From a checkpoint of a small image captioner.
Model: 32-pixel images, encoder arch resnet_bottleneck, encoder norm groupnorm, encoder depths [2, 2, 4, 2], encoder widths [192, 384, 768, 1536], decoder width 384, decoder layers 6.
Training: adam_atan2 at rate 0.0015, 7200 steps, batches of 256.
Data: trained on regions of photos with short descriptions (Visual Genome), 203450 training examples, 9.1 epochs.
Rows from block 5 of the image encoder, named by matrix and row number. Each number is 128 + 32 x the weight over its row's rms, rounded and kept within 0 to 255. All counts start at 0. Numbers have three digits each. After the name is the row's rms in percent of the matrix's.
# convs1: 3x3 conv (encoder.blocks.5.convs.1.weight, 192x192x3x3), inputs 90-107, a 3x3 kernel for each
convs1.88 096:168114159169088152154093138187087182189043152165081145121147124106170118093144117141098150125095161114106120155086133174064158138059115159111141174085138152090131107152090097176115119139108107140114092184100087107084080127075055172071062104067112162134092125103090124114103129110095176115086114115117167083153197058136095083085150079092188089111129086153124103141133091113088114082098103041167087083105109089136079088144061130090092085139102091188110100100104082083122126135143079086076
convs1.89 104:114193078132155064174176101107205078120152064164185112160143138152177129147128133111174105154127109197209165076137074079120045102141050109157088120128071147156114164148148154118148114114105129157160128133174183165182177143135152156113134105079168150175136128145034026043115163145139147127150141148141142134123138123145118125168146155117153162129109118101112103109150101155140147147159158114190124125111113096125116099158093125086102102142124125148117157121128124149124165157131157190144
convs1.90 107:171087156171071154172086130158088166174071159162075135175129138170127133182132141170068158187072142194087123164094157195096199163090160184084172170057160171074154126151130100158128127134132182083128174082113141096121127161140105157121093105120121198150077170100118166109166101149162088134148097141166110167137109146128144177164149109146170101134148133142086179119088148106069122157135129161139123141114125151099168128075139153126162183099175152071140140107154144082099172119133109027096
convs1.91 097:100123110122137108138150119143137110148124093151150131095138135117140120089102092079085079080146082108140118062123087072110063106098122129138124127120100133139107155115142144101147175132123117142145059157171109149164142135159115119128117089116161109158135085124081093096117155142104127140116113124129183175123109132144096129163142170120114171140108137204185163138101120145101118184188197149125207135120160173215189144080105156070088136184164111101129126071099151113107115128142162167211
convs1.92 071:145162152129098139145147144158179155156077139143159142169153175139171165158138167147132132127093161111167154135099087138151117143150122161171146129106123134137135130137142175193141135130145054059083098184150064041129090078131108189111131043145092097049107166109119082107098100127125154136111081127122151173149171109151062198120153142116202157135106177111067082143180097106032157093079166090222158095036147119102147109169084149058145094097130111163133128054130140140175094130109057082059
convs1.93 125:159140172133156135067084083164138175140151145097099112106103111131119099130132105165151181117131112086074077152114155147152118116125155129109143133135132127128146137154139097078110117087091141169154104128136092103103148136129120116125130119105100115098120111110127169146142158140114125120118107118155153117097113141142118122149130116112091142133136118108088113113097110150174173135144128130144137109117106114093086091083092159135144132134120090094100142131139172163150107086098121084113
convs1.94 109:072121075088168085099114077057136067088143087064088059116113089120165072144152117102133109116166093110138066072101079064149054097074060083145080088159083094115084136154158122110188131108159176168125134174125126123130135141094123153118107056117106111069124119120121095146154183133146161122148118146146179144113142146138082150145155133106146161125103155115167134100184140090052131159158097133198124112090126108189128098190128109082145129195123117174115141099156156174159098138104128175121
convs1.95 120:133089123109115103124105115170080132114099101138106136122119098130122094092117065107099099082149095104114113104075109097048100134045122122090129100105119116107120165101151160094171211180183126145146073148169117158133160101147130059122163121123135148150111080091066055058159146133096113128126138133148133186116102167152150139149116185143102196198179171217128184149075174147126153186163171130078154156142156176173161135073139142100144173153149122090139137118130129067097110089119173164163
convs1.96 115:102171118131155111119206142089192116102165087121243127165215182161136158125170155114129153130109108159180184119152124126122119116170127107144120142164123107207119151125155119069102141149136154124166164071150184137168133150130114081113129153113095062081138117163098052089133158161152096152132186156147168172153070128154193139144184194140080127147157121100164129156126143146158104130204171142121131131211131133182167168130142135186133123153158148087147120182149108119138088092098134170139
convs1.97 072:161159133116094125165148141187207189139049149141161160114126128109157131144128137170179128123118109128150114152150134098113120167124151180177143132103130152143137131165131131184117083144094071089106131211140134110083148102139129151121133121154172147136174120132163164153091121123111170129121108102105155172137190153153130172102154139118171155122152149113067132137081130146103174121121137086126148118122111064088114059093098118087110067105122082160123143096102110145090067165077092101049
convs1.98 117:142117170106124177104132158133118185080130206108153182134112116120101119094083117147138165121113145118113118122111152107125170103136147126122166090127167098135158125114098138136104183155118182147137172164089152123086108095135112120133200165122139146147171133080183131072146122135150138116153123098120092149101175157156175151125116129114138140171152149136116166111132142179175145138104156131099133194124126087089140071113126152140128125120140121142125160133097106112111094086134095102136
convs1.99 114:120148137083131094114181098126156152085143106122190117117141134092133118116138124157131152138106103183186132119167104063143074072170080109138139099127104105167114122163085127184096127149101176128117161119078190162103147139114115163109126138091140083160164088184157043160143135130128145101151178126144124088110166072140173098123146067112166063119121085122155108116145116142161107156143126105151101104135088079143093061136090100134121100147119088149099137169131101145087106165057143194097
convs1.100 125:199116152155104154149131143182116151165130162131134134169148146143108149162126155168074155128071150148100152170115152147116163102118130174097140160089147143118135138162105130128092105106119173100117145074095197107161162133134127111123141153161117165149094191115097171122171115128137079130159097141183133113160084121147088151148173111123126094112097120181164115154118061169144139155129131112093120141141148130132102116111104144128134180147139135085121156114146120117132124090160053064075
convs1.101 107:154194167156145163181150113115183177158130178168155126164153151155173178157139161165155143162123159185170124107111138115101134151122082136164154158143162157129120153142115147141071099117110196124128194116076187172123188149162161096089135131139161117076168134121122149159169106136184120096176144118174112109184105046165129116169106090175131045129158132172152155138072091107078148141106120163078056167174142146086112149081034147124138173089118190120062173134122094077103139108103132118050
convs1.102 116:147086119141149105175174136140065136131121115206207172137191117111161092079127087126042098124143112162154143128078131073108067179169175129101111132137097181188153141155157132145121081110082105174142108167124073094081159155144133140104096122122129117136151084135146123158121199112101165096076130092125213143133161088082109096143192165126144118088112092154154142125114080119163121149175153134141138090135123134204111129126064086125099128220116092155081063118094085013085086139107181173182
convs1.103 088:130135106137121118123111125145141127158146133118106119148145148140129123160150138160184146156131148155142151071074090134141129118114095128133125143130144150132148098102122136152130127144142104162154108118143163166150078101089107124083104125131038049044059097056076093072137148155107115119164157140117154140112153153127145167081083111117138123118131152059071107074119123115136145083104097066102073086086127095084104069108099101114123105107119089125111157153140168166142172147142151155126
convs1.104 087:212154098103169119095153164216131082072176107063170193152178140097140121138128117208160095088181136067151177188074082085120102096122195209158118114186123096146157134156082173148132153158109104163105109166160135137112141157117122122111184172144098120143152083133169093119099126113104149134143134090096166110122180135135180118135192113119144132148156104080092067109138086140139136112146130078138107122132071083126085109155100124112037068126115083142126151118060125103083090179130093164141
convs1.105 094:144114160140130156213229192155122180135126165201241182154179156148121154130152157138076169134125154202185187138101170113099135131124139133095157147128165197226186164167128094081098156117120166138125150141142176129161173177164086049128189157162105140110103112123110124107164166119132119123128127131178179150126101146187171171176199146133090130180148162166163142135069154209181147180207157134057134172182163131173123124075122150130106155172122126091109143136121114087112069083088104130113
convs1.106 125:111081106173146164146087133113086110190181173148102134112098102117118119106090095093059097161142172151090118137094115197190207188134164128102119153144154130094141094123096089168102076122108088100099097094089096069072103123088119151128072102111135173138121154132091135087096114108128152124090073090126162134118137100085103114094158118114163107101118092101117097117151147097119145072128092152168141117105110130179147124169138095120117119149135126158134085073093100089105176200161150117122
convs1.107 058:149190143133121113137168111187237157150124119139223126111126083108130117139134135182210141157131111153208100159116149141104104139121124148185158133128125133150131141166122138203117095153123042082065113187081104144030122122060069180077128136142106164091145158141167103118121127100117149103109131106141161139129194136095158140117174115128196121126141143042051092094138141138110175113136085067199086116123097085094061060156069098105120104118086101156093108126104128126092082143057050100044
convs1.108 095:074089079117187103065090069076052032117251104027047019114156138098106119114154119040052028088217094040054037093076095088139081042044052095095093109179112074086078165153158145096159127126139122164148143120152191226172128171110124099142096114104156151139130111132135108126154160146119104139152171149136148118126070123116168127166158141149090125112141112122170140103141142137158132122158115148133158119140096178202150134093150107125108177195161109076133122156137112075094168192178088094106
convs1.109 105:142154146174148151122104118137130158168152171110087108135145121148099135204179194127127119164139149132106128130129139176177156046048052139146136149129141136127152141123152082115117081058087111141098108077101143153171128128093093126112050043075119135144079135111092133112134123110123080120145127155142165124124116124112112150121108114081124092085093097091151115047093087082114126121097087129125137093090104134134126106103124106119135142149128112083117131125148135110101171174138038005026
convs1.110 068:126094136146130120128144134170092171148111121156146156127135115153134122134164124151049142134146109151148156139057140129094100095046095120098133138127119136144124135110123097068133151109106137121164097154167161154157165129162121086114170136123089165087077132112080102071152142139106112124135120145110115162106103121171158132134104129125075170190139141198142146138126154118122090195187164148089156181160193134207136115095118145125109132157136092114117120109112162011093094031103162174186
convs1.111 113:112090098195165195153123153114085087185170184151127154112078101144151162121144146115092090197172198155119138111078083170130167181157157135105113177163180134115144129113121123093113101127117108088106152145151156144122105106100150107112151133118152163148095112090111089105093057080156165159139153130112100114143134153131136119110140143118097118133143114131124142133101110108113123081099109153144135141151148135129143134136133119140130108079112149152149128148118076064098139128160119115094
convs1.112 112:197154186156124158123150170177137162149098153134149191156182188156171178147161167181130149155086120114140151160098098097107104088154135164146169135123162104135166124130150106122148138107135133128188168125141138131126116113157099125180115126173101121110059115130083131156121136178152146166126148158122119174136118167139120155134115146147133128167124138130110177064082196090087189134129168165127172186144170152113140119084130137110151134118157138126155111123152124117131123097118105089103
convs1.113 128:144161138142139121093087106164179173166158155091077097133113113102108120175198209135116135166138150141131154141142142156150153089050079150157143168154139101084107096086097094088118167188176084056094101052088220215211072046088100080108186212193091113104108106103131160126091055093095062111207198217084083126108085117200202201089067092111065099180205186106094126111081096135156132049006058092045076176203198057040092122095120177184179077051093099072108191204205123083127150115144150144150
convs1.114 063:116145119129112124117126125127162152126091117100124122111134099126141120149157133149195121126102115141140145141102150147088153107065103122143121124118124132140133088112092093177113073090082097177113076158063065128084088142039055231094028082055080129098109184138111122105120142121105139103094126123126176097096203070060112080079125074082198100038087056121120082093179108089111070091111097058204072054088083114150122065159096076118102093151109087160110082129114117135107110158085043084063
convs1.115 112:097154124074149092077104095077141121074169095051085087118145095096139083114133114113160137087138092071095092143160141081139087090113108102136112087155092069112090145127158172093131146118170124165136121147143168179199127123129119111097136121157109105145133083125148102160117151137139147134166165168115141161108115158125129171140141174124099125109109166101135119094152117113106144157153167115140127123115146120149145101141131083072107110157139114136139125123159172149164112099072053105092
convs1.116 103:137166147119118109142136137116152126122134117159155149181184175110117099094109100159157162131121137139120139131095112106075090137189149135146142123117113129147148152145142162116156104062114178170191172088148147089134117137132142137124125086088094055081120146128109082123151132161158107130125112114150152147170097127109084135166167159161124138078058095163177160157122111124080121131140152147142156099086103160128147134089135085069110163126164139067128093084116115115130150138164129153148
convs1.117 089:170140172138153134129151128159111139127171118129165115171175187157167158152178135151167184144147115167173145117107169091079114120125107153123142135146128127148125143153131121071094117106100180207192171120152197177174146186120126096110153162107059070086103140150121124139151160159149138135149169152176165116176136142145150116158192157162115129138122113158178158182152138190183119112153138160148148159191170120131125167139156142169136137149145160134139139165138118143139084046085100125084
convs1.118 097:163128164117140116123114138169114156111140109101122129117144138104155125151131149197179167128131126120127120136070126135123097153079108167158156107175124115132123134141126115107135090131137118174176132160157142132134098117094071107088154130147125124105164091126176120155135162163109160133148125127098167153075163152116134132091166159069151121133136148097086133090163114130109128093121168078162091152096092109128129095198116121131103116156146073181114146119115146139122105099087117120072
convs1.119 108:132138104131140118131135115128146097123153118100098089143133135147137130166187158132160127132136131135114106143157122128169132106101108132143120130153142137147144087067089118107089104067091054091132071089078086094101088094085104112057065040038122123111140141137118118115063079092075089055087094094077085107092120065069080114067069101093108090065070091088073069085107072092067069042049048041063032025022024081050070073075039064056064062061081083098056092095102041053027074100051086037064
convs1.120 122:148103099177184118102110153162115117178188120099111146156153163146102116138126159140111126131153097074062109159126122151166121098114142155107106167153110124128160099109144104095135157171183162154165100070087150147161131147142120109135124162174110106094105106118116120083179176186138077116151148194156152165129070113158172213118129164114071129160168173160158161100051072141158164171180173140067108140149191184192205124022072146147184182183195129047105153160197122104125113125128124132154
convs1.121 089:093121098131146123082111120101136089125170095075107096122122137126140124102105132146172146173140151116124135083108114118159142082100082113121123123140128096087106148143127140130136157169165167186194158137189184148191134159116113157112133151141068063048026090031072075065166166165122131144124115164154159129130142152149130137137136113125131117167160132120130134105173105129129129137153118110161090125117119157134114100155078099106095163157138100133108109096139185164165157129168156168165
convs1.122 115:175107160165074144175131151155136143156104129163142151168135161164125158179149151172088136180056121202134158164116141173121152163144142167128158156096154164125160110127125103153165144143141176103151176071136175095116126142134091138155120134134114164118075163124110165130151136157145112155160124146139117150101112164144136156139114095129156125160148114121110157045123174081105135151158138137145133166123119131114144075104139147144149152123160121106156144130146124109115148097138140083125
convs1.123 088:129110164139119115131118084125096162141098110154101067119137119115132082108117097127114159119087100116107081131043137152112137175154120115094129120110110130120092171177128148109128140135137127193148070149130091104111151182119119117065156144118106134131118126101156181185140194158112120109121125110137201133079132118127115103157180121096148140136144150093117076099144050127153126149194157106138093101101103115169097085110050129105091139202143091123096125125107171110128141060143151157178
convs1.124 086:163157157154123126149119141147138172150091140156107144137130130155143145151152167168162161143111124151122135121099131124138125128100116148151143144135137133130144150145138134126137132134137162190164160151153135165163126129100107118099081085121116129123105094112148146135135137135138135131134137139144178142153174153121147176130139134118140136123144153121141153088100119124154190126112120131124136136114140112106117110133127142148171134140135133140136135138151109095080129127118079067066
convs1.125 129:099107141094143191091134143101091151086144207083141156152144097144130114109116115091088161116147169116140109128092128125143152117125135121097115101130163083127152064130145133126073168126080125150158119134131135077097054128125114120072135100093142128113159146114152135148131115145129121111145109083106160154134116096169076089102143139137149090142082111147126109167121071109058086119097132093127105118092110133096111150105052139088086140107126145123074148105093095100167135137137139146120
convs1.126 119:080063067156163156165156153060038050160183169157144154133147123104102105107105115087068077151152156140121129088055064158161164164173158097073082138151147151146154193196176113088127081086116155164134090067096114101113164179137125093100144111120162182180145134116147136146136141128108101120110101097189172101112098141110093120196207161089078113096105115145183128085101097113119145128163140123127131095070082163146127092086112080092089154155150091080116103100096083080126149141179098092114
convs1.127 119:137139181134121133085090115146157199141122129082082114143123156132105162160147185119140157137111105092071115148146126174142156119115152138133178141123124089085109108105119133146169140154178079083083090098084124133145101077152101088170142174202149170160114112101169170151096088115093096130130117155087073155078105179117157162106089100137102156168177209098101160052064132131149171135127160115067131179175199115110161086092141134146139097087126088102143107123134152127097176132140089048121