config.yaml
dataset: "regions of photos with short descriptions (Visual Genome)"
image_size: 32
crop_scale_min: 0.7
tokenizer: "word"
encoder_depths: [2, 2, 4, 2]
encoder_kernel_size: 3
encoder_stem: "single"
encoder_avg_pool_shortcut: true
decoder_width: 384
decoder_norm: "layernorm"
decoder_norm_position: "pre"
decoder_mlp_ratio: 4
decoder_fused_qkv: false
decoder_parallel_block: false
optimizer: "adam_atan2"
Rows from block 3 of the image encoder, named by matrix and row number. Each number is 50 + 12 x the weight over its row's rms, rounded and kept within 0 to 99. All counts start at 0. After the name is the row's rms in percent of the matrix's.
# convs1: 3x3 conv (encoder.blocks.3.convs.1.weight, 96x96x3x3), inputs 48-71, a 3x3 kernel for each
convs1.0 156:44 65 48 48 41 45 63 46 53 54 72 59 48 46 49 50 34 50 62 87 65 50 35 45 55 39 54 49 74 57 46 42 45 45 37 43 53 71 58 48 46 47 58 36 46 59 78 58 43 43 51 50 34 47 63 80 70 44 39 46 42 25 41 53 52 50 46 36 43 50 47 52 39 24 37 54 42 38 56 61 55 62 86 67 44 37 44 44 30 39 48 56 56 49 43 46 43 44 43 56 80 59 42 41 50 42 32 43 52 75 57 45 43 49 47 39 46 41 50 37 42 34 32 48 45 42 54 74 59 39 40 47 42 28 41 39 53 42 47 46 39 43 41 38 46 70 55 42 44 48 48 33 42 45 42 42 50 51 47 52 56 57 61 74 60 43 49 49 46 26 44 45 62 51 40 39 43 42 38 42 51 62 49 45 38 46 44 43 47 57 81 59 42 40 48 53 34 52 50 65 56 48 44 51 52 45 53 60 79 61 41 42 52 49 32 49
convs1.1 088:48 54 57 43 45 33 54 48 53 53 50 46 54 24 31 47 56 46 71 60 65 58 33 49 59 65 56 55 58 48 49 19 46 39 53 34 51 50 44 48 34 26 51 47 49 39 51 52 41 23 31 35 51 35 52 62 51 42 28 40 35 64 34 56 41 53 54 64 60 37 52 57 38 43 49 37 59 26 42 29 59 59 64 61 44 30 44 47 55 34 45 37 41 50 47 49 31 35 50 45 50 47 46 27 49 40 55 31 50 67 52 42 26 60 49 57 40 54 67 59 30 39 33 49 49 52 50 73 58 45 24 49 33 65 35 45 70 64 51 43 45 47 58 58 51 66 53 50 30 42 45 59 44 48 55 58 66 66 54 36 54 50 48 56 46 48 38 31 47 57 40 40 46 40 40 31 41 34 51 37 41 50 70 52 57 46 45 56 68 54 68 56 41 26 25 49 69 35 52 52 53 57 45 41 51 63 61 44 61 54 46 33 41 40 63 37
convs1.2 070:28 49 52 51 50 49 37 56 26 45 52 65 51 37 49 57 55 39 43 60 55 68 63 68 57 46 37 43 65 54 36 40 43 46 43 44 38 52 57 50 42 33 49 58 28 45 54 63 53 36 32 35 57 25 49 58 54 51 46 40 41 53 34 32 33 28 55 82 50 38 27 22 34 51 49 42 51 44 31 40 25 45 66 58 45 53 47 37 44 26 43 41 41 41 61 37 43 38 30 47 56 58 51 47 45 41 48 31 42 62 65 37 42 45 52 53 56 41 67 51 29 36 33 48 53 45 57 69 63 51 34 40 45 62 50 55 77 68 43 36 39 46 56 51 60 70 65 50 38 36 49 69 58 59 62 59 72 73 61 59 63 50 48 51 68 50 31 35 44 64 28 34 38 34 39 35 34 34 36 34 33 44 60 62 61 61 43 47 34 44 58 54 49 40 41 35 57 28 52 48 63 68 54 58 62 66 50 57 56 64 61 39 47 35 71 34
convs1.3 090:56 51 52 52 60 31 56 46 65 50 37 36 54 40 40 39 50 43 79 49 60 55 36 59 53 62 57 62 48 53 48 33 74 43 60 45 53 43 41 60 46 30 44 45 56 61 38 45 42 56 57 61 48 36 63 42 50 55 37 56 46 62 43 74 43 57 31 55 74 62 49 53 39 64 56 57 67 28 43 45 72 66 53 55 70 44 46 47 70 64 64 49 48 41 67 68 64 54 57 63 51 50 56 50 81 61 74 51 50 42 55 60 43 77 45 63 52 54 67 58 65 70 38 45 49 65 54 48 49 42 57 74 53 51 35 48 63 46 46 75 50 59 52 48 54 44 39 46 61 63 59 58 41 44 39 45 13 58 55 50 33 27 44 43 38 52 47 33 48 35 36 65 59 62 58 57 73 60 62 56 58 38 56 27 68 45 62 41 57 67 49 53 56 25 38 48 64 47 48 40 40 38 51 41 50 43 42 61 40 46 43 53 63 68 50 33
convs1.4 081:42 33 67 62 43 58 45 67 36 45 57 56 51 36 56 64 73 54 54 55 62 76 53 73 63 54 37 48 58 54 49 26 66 58 44 54 46 49 60 57 37 53 60 76 47 44 43 54 54 35 50 47 59 36 51 64 51 55 47 51 53 48 38 48 33 37 54 78 57 45 32 25 52 44 54 47 41 27 40 53 36 58 67 65 70 33 53 60 45 48 55 52 70 47 53 63 60 41 52 54 61 64 72 39 67 66 49 48 41 58 55 61 37 66 59 41 61 63 55 47 46 23 29 60 51 60 54 67 63 37 32 47 49 46 51 53 70 84 31 33 45 56 54 66 45 62 63 49 31 47 53 63 60 59 56 43 41 79 54 52 50 42 53 53 47 46 37 43 51 65 39 42 45 36 45 42 46 43 40 35 46 38 71 33 59 51 40 36 45 43 56 37 60 50 56 40 57 32 40 46 60 51 56 56 56 71 51 51 49 56 67 44 55 46 52 29
convs1.5 090:69 77 61 68 47 67 62 69 51 57 57 58 49 44 56 45 52 47 74 77 75 63 53 80 49 61 48 62 65 55 49 43 64 43 51 55 59 63 59 56 44 55 49 56 50 60 72 59 53 43 63 47 70 60 54 57 46 52 44 54 37 57 42 48 43 42 50 58 64 38 42 40 45 50 45 46 52 43 40 42 35 55 66 55 44 45 52 30 49 40 50 35 36 35 41 52 38 44 46 56 69 51 49 52 51 41 59 44 51 71 61 54 49 55 43 55 53 47 52 52 37 32 52 40 46 45 57 73 41 48 44 59 43 77 53 62 69 59 43 38 56 50 65 55 55 71 43 47 46 58 42 71 59 39 30 22 43 39 44 37 31 26 54 56 51 54 44 53 50 59 50 62 63 57 62 57 64 57 62 59 57 55 58 48 37 64 55 57 45 65 72 53 67 48 68 59 80 53 61 55 51 56 47 56 56 59 49 60 73 48 60 54 68 50 86 61
convs1.6 114:43 41 46 33 70 34 57 21 63 51 48 53 39 72 33 54 40 56 47 37 55 35 72 29 67 42 59 40 39 53 28 64 36 53 54 43 50 49 48 37 71 41 50 25 60 42 44 56 35 78 45 62 30 50 53 41 56 40 73 45 52 38 50 45 48 61 42 50 47 68 58 51 52 40 32 59 33 41 52 44 64 58 43 45 43 75 41 47 38 47 37 43 46 44 50 40 59 57 41 47 40 48 38 71 46 50 38 40 49 33 55 27 61 47 41 38 44 50 37 34 49 58 31 45 30 53 41 38 54 33 72 46 52 23 46 35 39 42 45 70 41 57 33 39 47 40 54 35 71 44 53 27 47 40 52 60 45 53 54 69 63 47 48 50 49 46 74 45 52 32 58 38 32 45 29 58 34 44 37 41 32 40 58 43 74 33 65 40 47 53 34 61 34 78 38 56 28 61 40 45 54 43 66 32 59 33 46 44 45 57 36 76 43 63 26 48
convs1.7 093:61 41 66 56 29 71 68 32 66 56 50 48 53 45 46 45 43 44 70 61 55 60 52 49 51 53 49 65 60 46 70 81 41 48 73 45 52 42 58 48 33 61 51 29 55 70 44 53 74 42 45 67 42 52 58 51 48 55 52 51 48 51 48 61 65 46 80 70 52 59 67 49 52 35 72 52 27 80 59 31 70 55 54 56 45 50 56 47 46 51 56 55 38 81 68 34 54 69 45 64 50 48 70 60 40 57 57 45 50 51 51 51 72 45 50 74 48 50 38 64 42 38 74 44 38 65 69 35 45 80 43 41 60 51 47 62 38 54 69 39 43 61 48 53 66 37 46 75 45 39 63 45 47 50 44 39 61 50 39 49 51 34 51 35 51 46 32 53 46 29 48 60 58 55 61 63 53 55 61 54 58 42 53 68 36 41 60 53 56 63 52 48 47 43 49 46 35 42 55 42 47 57 35 43 51 41 52 69 37 46 73 34 41 63 40 47
convs1.8 113:54 42 51 35 62 39 39 36 41 41 38 44 35 69 38 36 29 25 31 27 32 25 71 26 32 23 35 42 35 38 35 61 31 42 42 49 45 39 45 36 72 44 36 29 29 40 36 39 40 75 37 36 38 44 38 38 36 43 75 45 40 39 41 56 53 51 44 58 44 49 45 49 69 59 60 67 48 64 61 62 56 42 45 35 45 82 47 34 36 32 55 44 42 46 52 45 41 48 54 44 47 38 49 87 42 37 44 39 33 40 45 33 62 33 44 46 49 59 50 54 67 72 64 58 44 52 43 40 35 46 75 48 37 44 60 57 49 51 59 65 54 54 48 45 50 42 36 44 77 46 32 37 58 61 54 59 57 49 61 65 58 58 40 36 41 48 74 47 47 36 34 51 46 45 50 69 47 51 51 53 53 44 57 42 60 42 47 41 40 47 31 38 44 74 43 40 28 45 50 42 48 42 61 43 40 32 38 42 42 36 42 77 42 37 45 53
convs1.9 082:39 48 13 40 58 40 56 42 53 45 43 43 47 44 66 46 45 50 30 29 25 44 49 47 40 42 36 32 43 46 49 49 55 46 66 51 49 47 34 46 50 54 52 37 53 49 53 51 52 48 61 64 36 58 55 40 61 55 35 63 64 47 52 44 45 49 42 52 43 49 34 36 42 70 40 50 82 49 50 64 48 36 39 38 48 60 59 43 54 36 48 47 34 38 59 58 43 64 53 45 51 58 48 55 58 48 56 36 38 48 58 49 53 38 58 71 42 27 59 37 48 73 64 38 62 48 43 49 44 55 41 64 56 48 63 41 55 21 48 60 63 45 58 54 52 48 39 45 46 62 45 47 58 47 54 64 37 40 51 57 32 47 60 54 68 62 41 69 66 37 65 54 50 58 56 46 58 58 56 58 40 59 31 44 56 53 70 48 54 64 44 66 63 38 70 61 36 52 60 41 34 46 34 59 57 39 59 62 49 58 51 32 69 63 38 64
convs1.10 084:47 35 43 50 82 40 35 46 26 49 44 55 38 48 53 43 43 62 39 31 28 38 64 55 41 35 59 54 48 46 37 47 55 60 52 90 47 39 53 48 68 40 36 38 31 71 40 51 52 61 41 48 56 37 57 34 51 50 55 49 56 43 63 43 54 34 32 70 41 36 42 39 39 58 59 61 83 57 41 66 35 32 33 40 45 70 57 43 43 44 50 55 38 25 67 46 36 57 57 53 42 46 50 64 54 46 49 42 57 49 60 50 53 42 67 47 63 29 52 61 53 70 54 55 68 50 69 39 47 48 50 39 53 59 60 55 55 46 43 59 46 45 62 49 73 43 42 45 55 44 41 47 57 46 55 55 32 32 46 47 56 46 63 38 80 60 47 47 55 53 41 60 53 56 54 53 58 59 59 74 47 55 47 45 63 39 54 61 34 69 34 66 65 63 63 60 38 57 61 50 48 44 49 44 43 46 51 84 34 58 56 56 47 45 52 40
convs1.11 086:45 49 61 45 31 70 64 67 36 43 53 57 36 52 59 51 42 34 56 64 58 48 47 52 53 41 49 49 50 51 48 71 34 47 43 55 41 41 64 42 33 60 53 61 29 51 56 50 42 57 55 71 41 50 53 43 59 51 50 37 54 49 45 57 70 61 47 51 38 78 29 77 42 49 51 50 32 75 42 68 33 57 43 65 58 38 47 44 67 48 38 53 55 33 59 35 69 35 62 52 46 58 43 53 40 61 46 72 53 36 50 56 60 33 47 62 59 39 42 53 52 44 76 32 54 32 48 44 48 47 59 48 67 33 63 41 57 42 38 66 79 52 33 46 47 42 55 41 58 46 69 41 50 41 55 39 30 56 48 58 00 56 48 50 59 41 42 65 52 47 35 51 52 52 51 59 45 55 48 54 52 63 40 30 55 68 64 31 48 55 43 65 49 40 57 51 62 37 46 57 53 30 51 61 58 31 38 51 48 56 43 52 49 76 43 57
convs1.12 080:36 68 34 55 72 46 50 44 46 36 59 57 54 51 63 45 47 41 39 71 46 58 62 61 50 53 43 41 68 52 50 44 45 43 57 43 41 59 51 53 61 49 48 40 45 38 74 44 56 45 49 53 45 44 46 61 48 62 38 46 42 51 39 35 59 44 46 42 53 34 30 33 38 41 43 51 75 54 36 30 40 41 55 34 54 64 55 34 51 28 43 48 29 56 45 50 29 40 26 43 58 32 59 48 52 35 48 27 52 65 58 33 41 42 39 61 38 37 55 44 43 62 58 44 58 48 49 82 42 66 33 53 55 67 54 47 68 35 65 60 61 57 64 45 54 68 43 56 46 54 53 56 51 38 67 64 70 46 64 63 51 52 33 52 64 53 48 55 52 47 48 33 49 41 39 24 34 36 41 40 24 65 26 63 55 63 55 54 38 42 63 51 61 44 52 51 52 43 47 59 52 54 51 66 57 53 51 50 72 51 59 43 62 55 57 53
convs1.13 082:49 49 44 71 38 76 39 51 34 48 58 51 58 41 49 56 59 42 60 69 48 80 44 76 49 55 34 59 65 56 54 39 56 56 57 50 42 50 44 56 45 55 46 56 46 53 65 62 66 30 54 53 70 43 47 63 43 55 40 55 43 59 35 37 23 29 63 69 54 28 31 26 58 38 53 63 45 64 47 33 39 57 67 52 50 28 56 53 55 45 46 36 52 51 54 41 45 39 31 53 59 54 58 32 51 55 54 42 53 64 65 43 34 59 60 55 55 60 57 64 40 28 46 64 60 63 61 80 68 56 25 48 61 72 47 70 68 82 49 19 37 72 66 60 57 73 67 53 23 47 63 73 57 51 52 59 66 65 49 49 55 48 44 51 46 47 43 42 46 61 44 43 50 44 50 36 44 42 53 41 50 48 57 65 42 48 46 55 34 37 66 35 59 40 62 45 71 36 50 50 50 59 58 50 51 58 40 54 75 58 76 32 64 51 73 38
convs1.14 099:60 76 51 34 46 44 39 61 67 54 57 34 57 37 43 41 57 37 77 79 56 51 40 53 58 80 58 55 64 41 47 35 45 39 63 38 55 61 36 49 41 44 38 52 50 43 72 40 36 27 48 36 58 55 55 66 48 52 35 48 39 68 42 57 64 54 61 50 65 43 48 62 36 39 49 34 74 39 27 38 54 58 59 42 48 42 52 38 69 46 43 46 28 58 46 49 35 34 45 47 64 41 44 40 53 38 65 45 53 76 54 38 38 58 40 74 45 46 58 41 27 53 48 24 61 50 47 79 48 40 35 54 39 79 55 46 67 40 46 51 50 40 60 51 51 75 38 47 40 53 39 70 50 34 55 43 65 49 46 39 30 37 41 56 36 47 39 48 40 57 44 45 56 44 43 33 42 41 56 43 39 64 43 46 39 55 41 54 60 58 83 46 39 27 34 47 78 47 56 64 41 55 43 49 47 63 50 46 78 45 36 35 51 42 71 57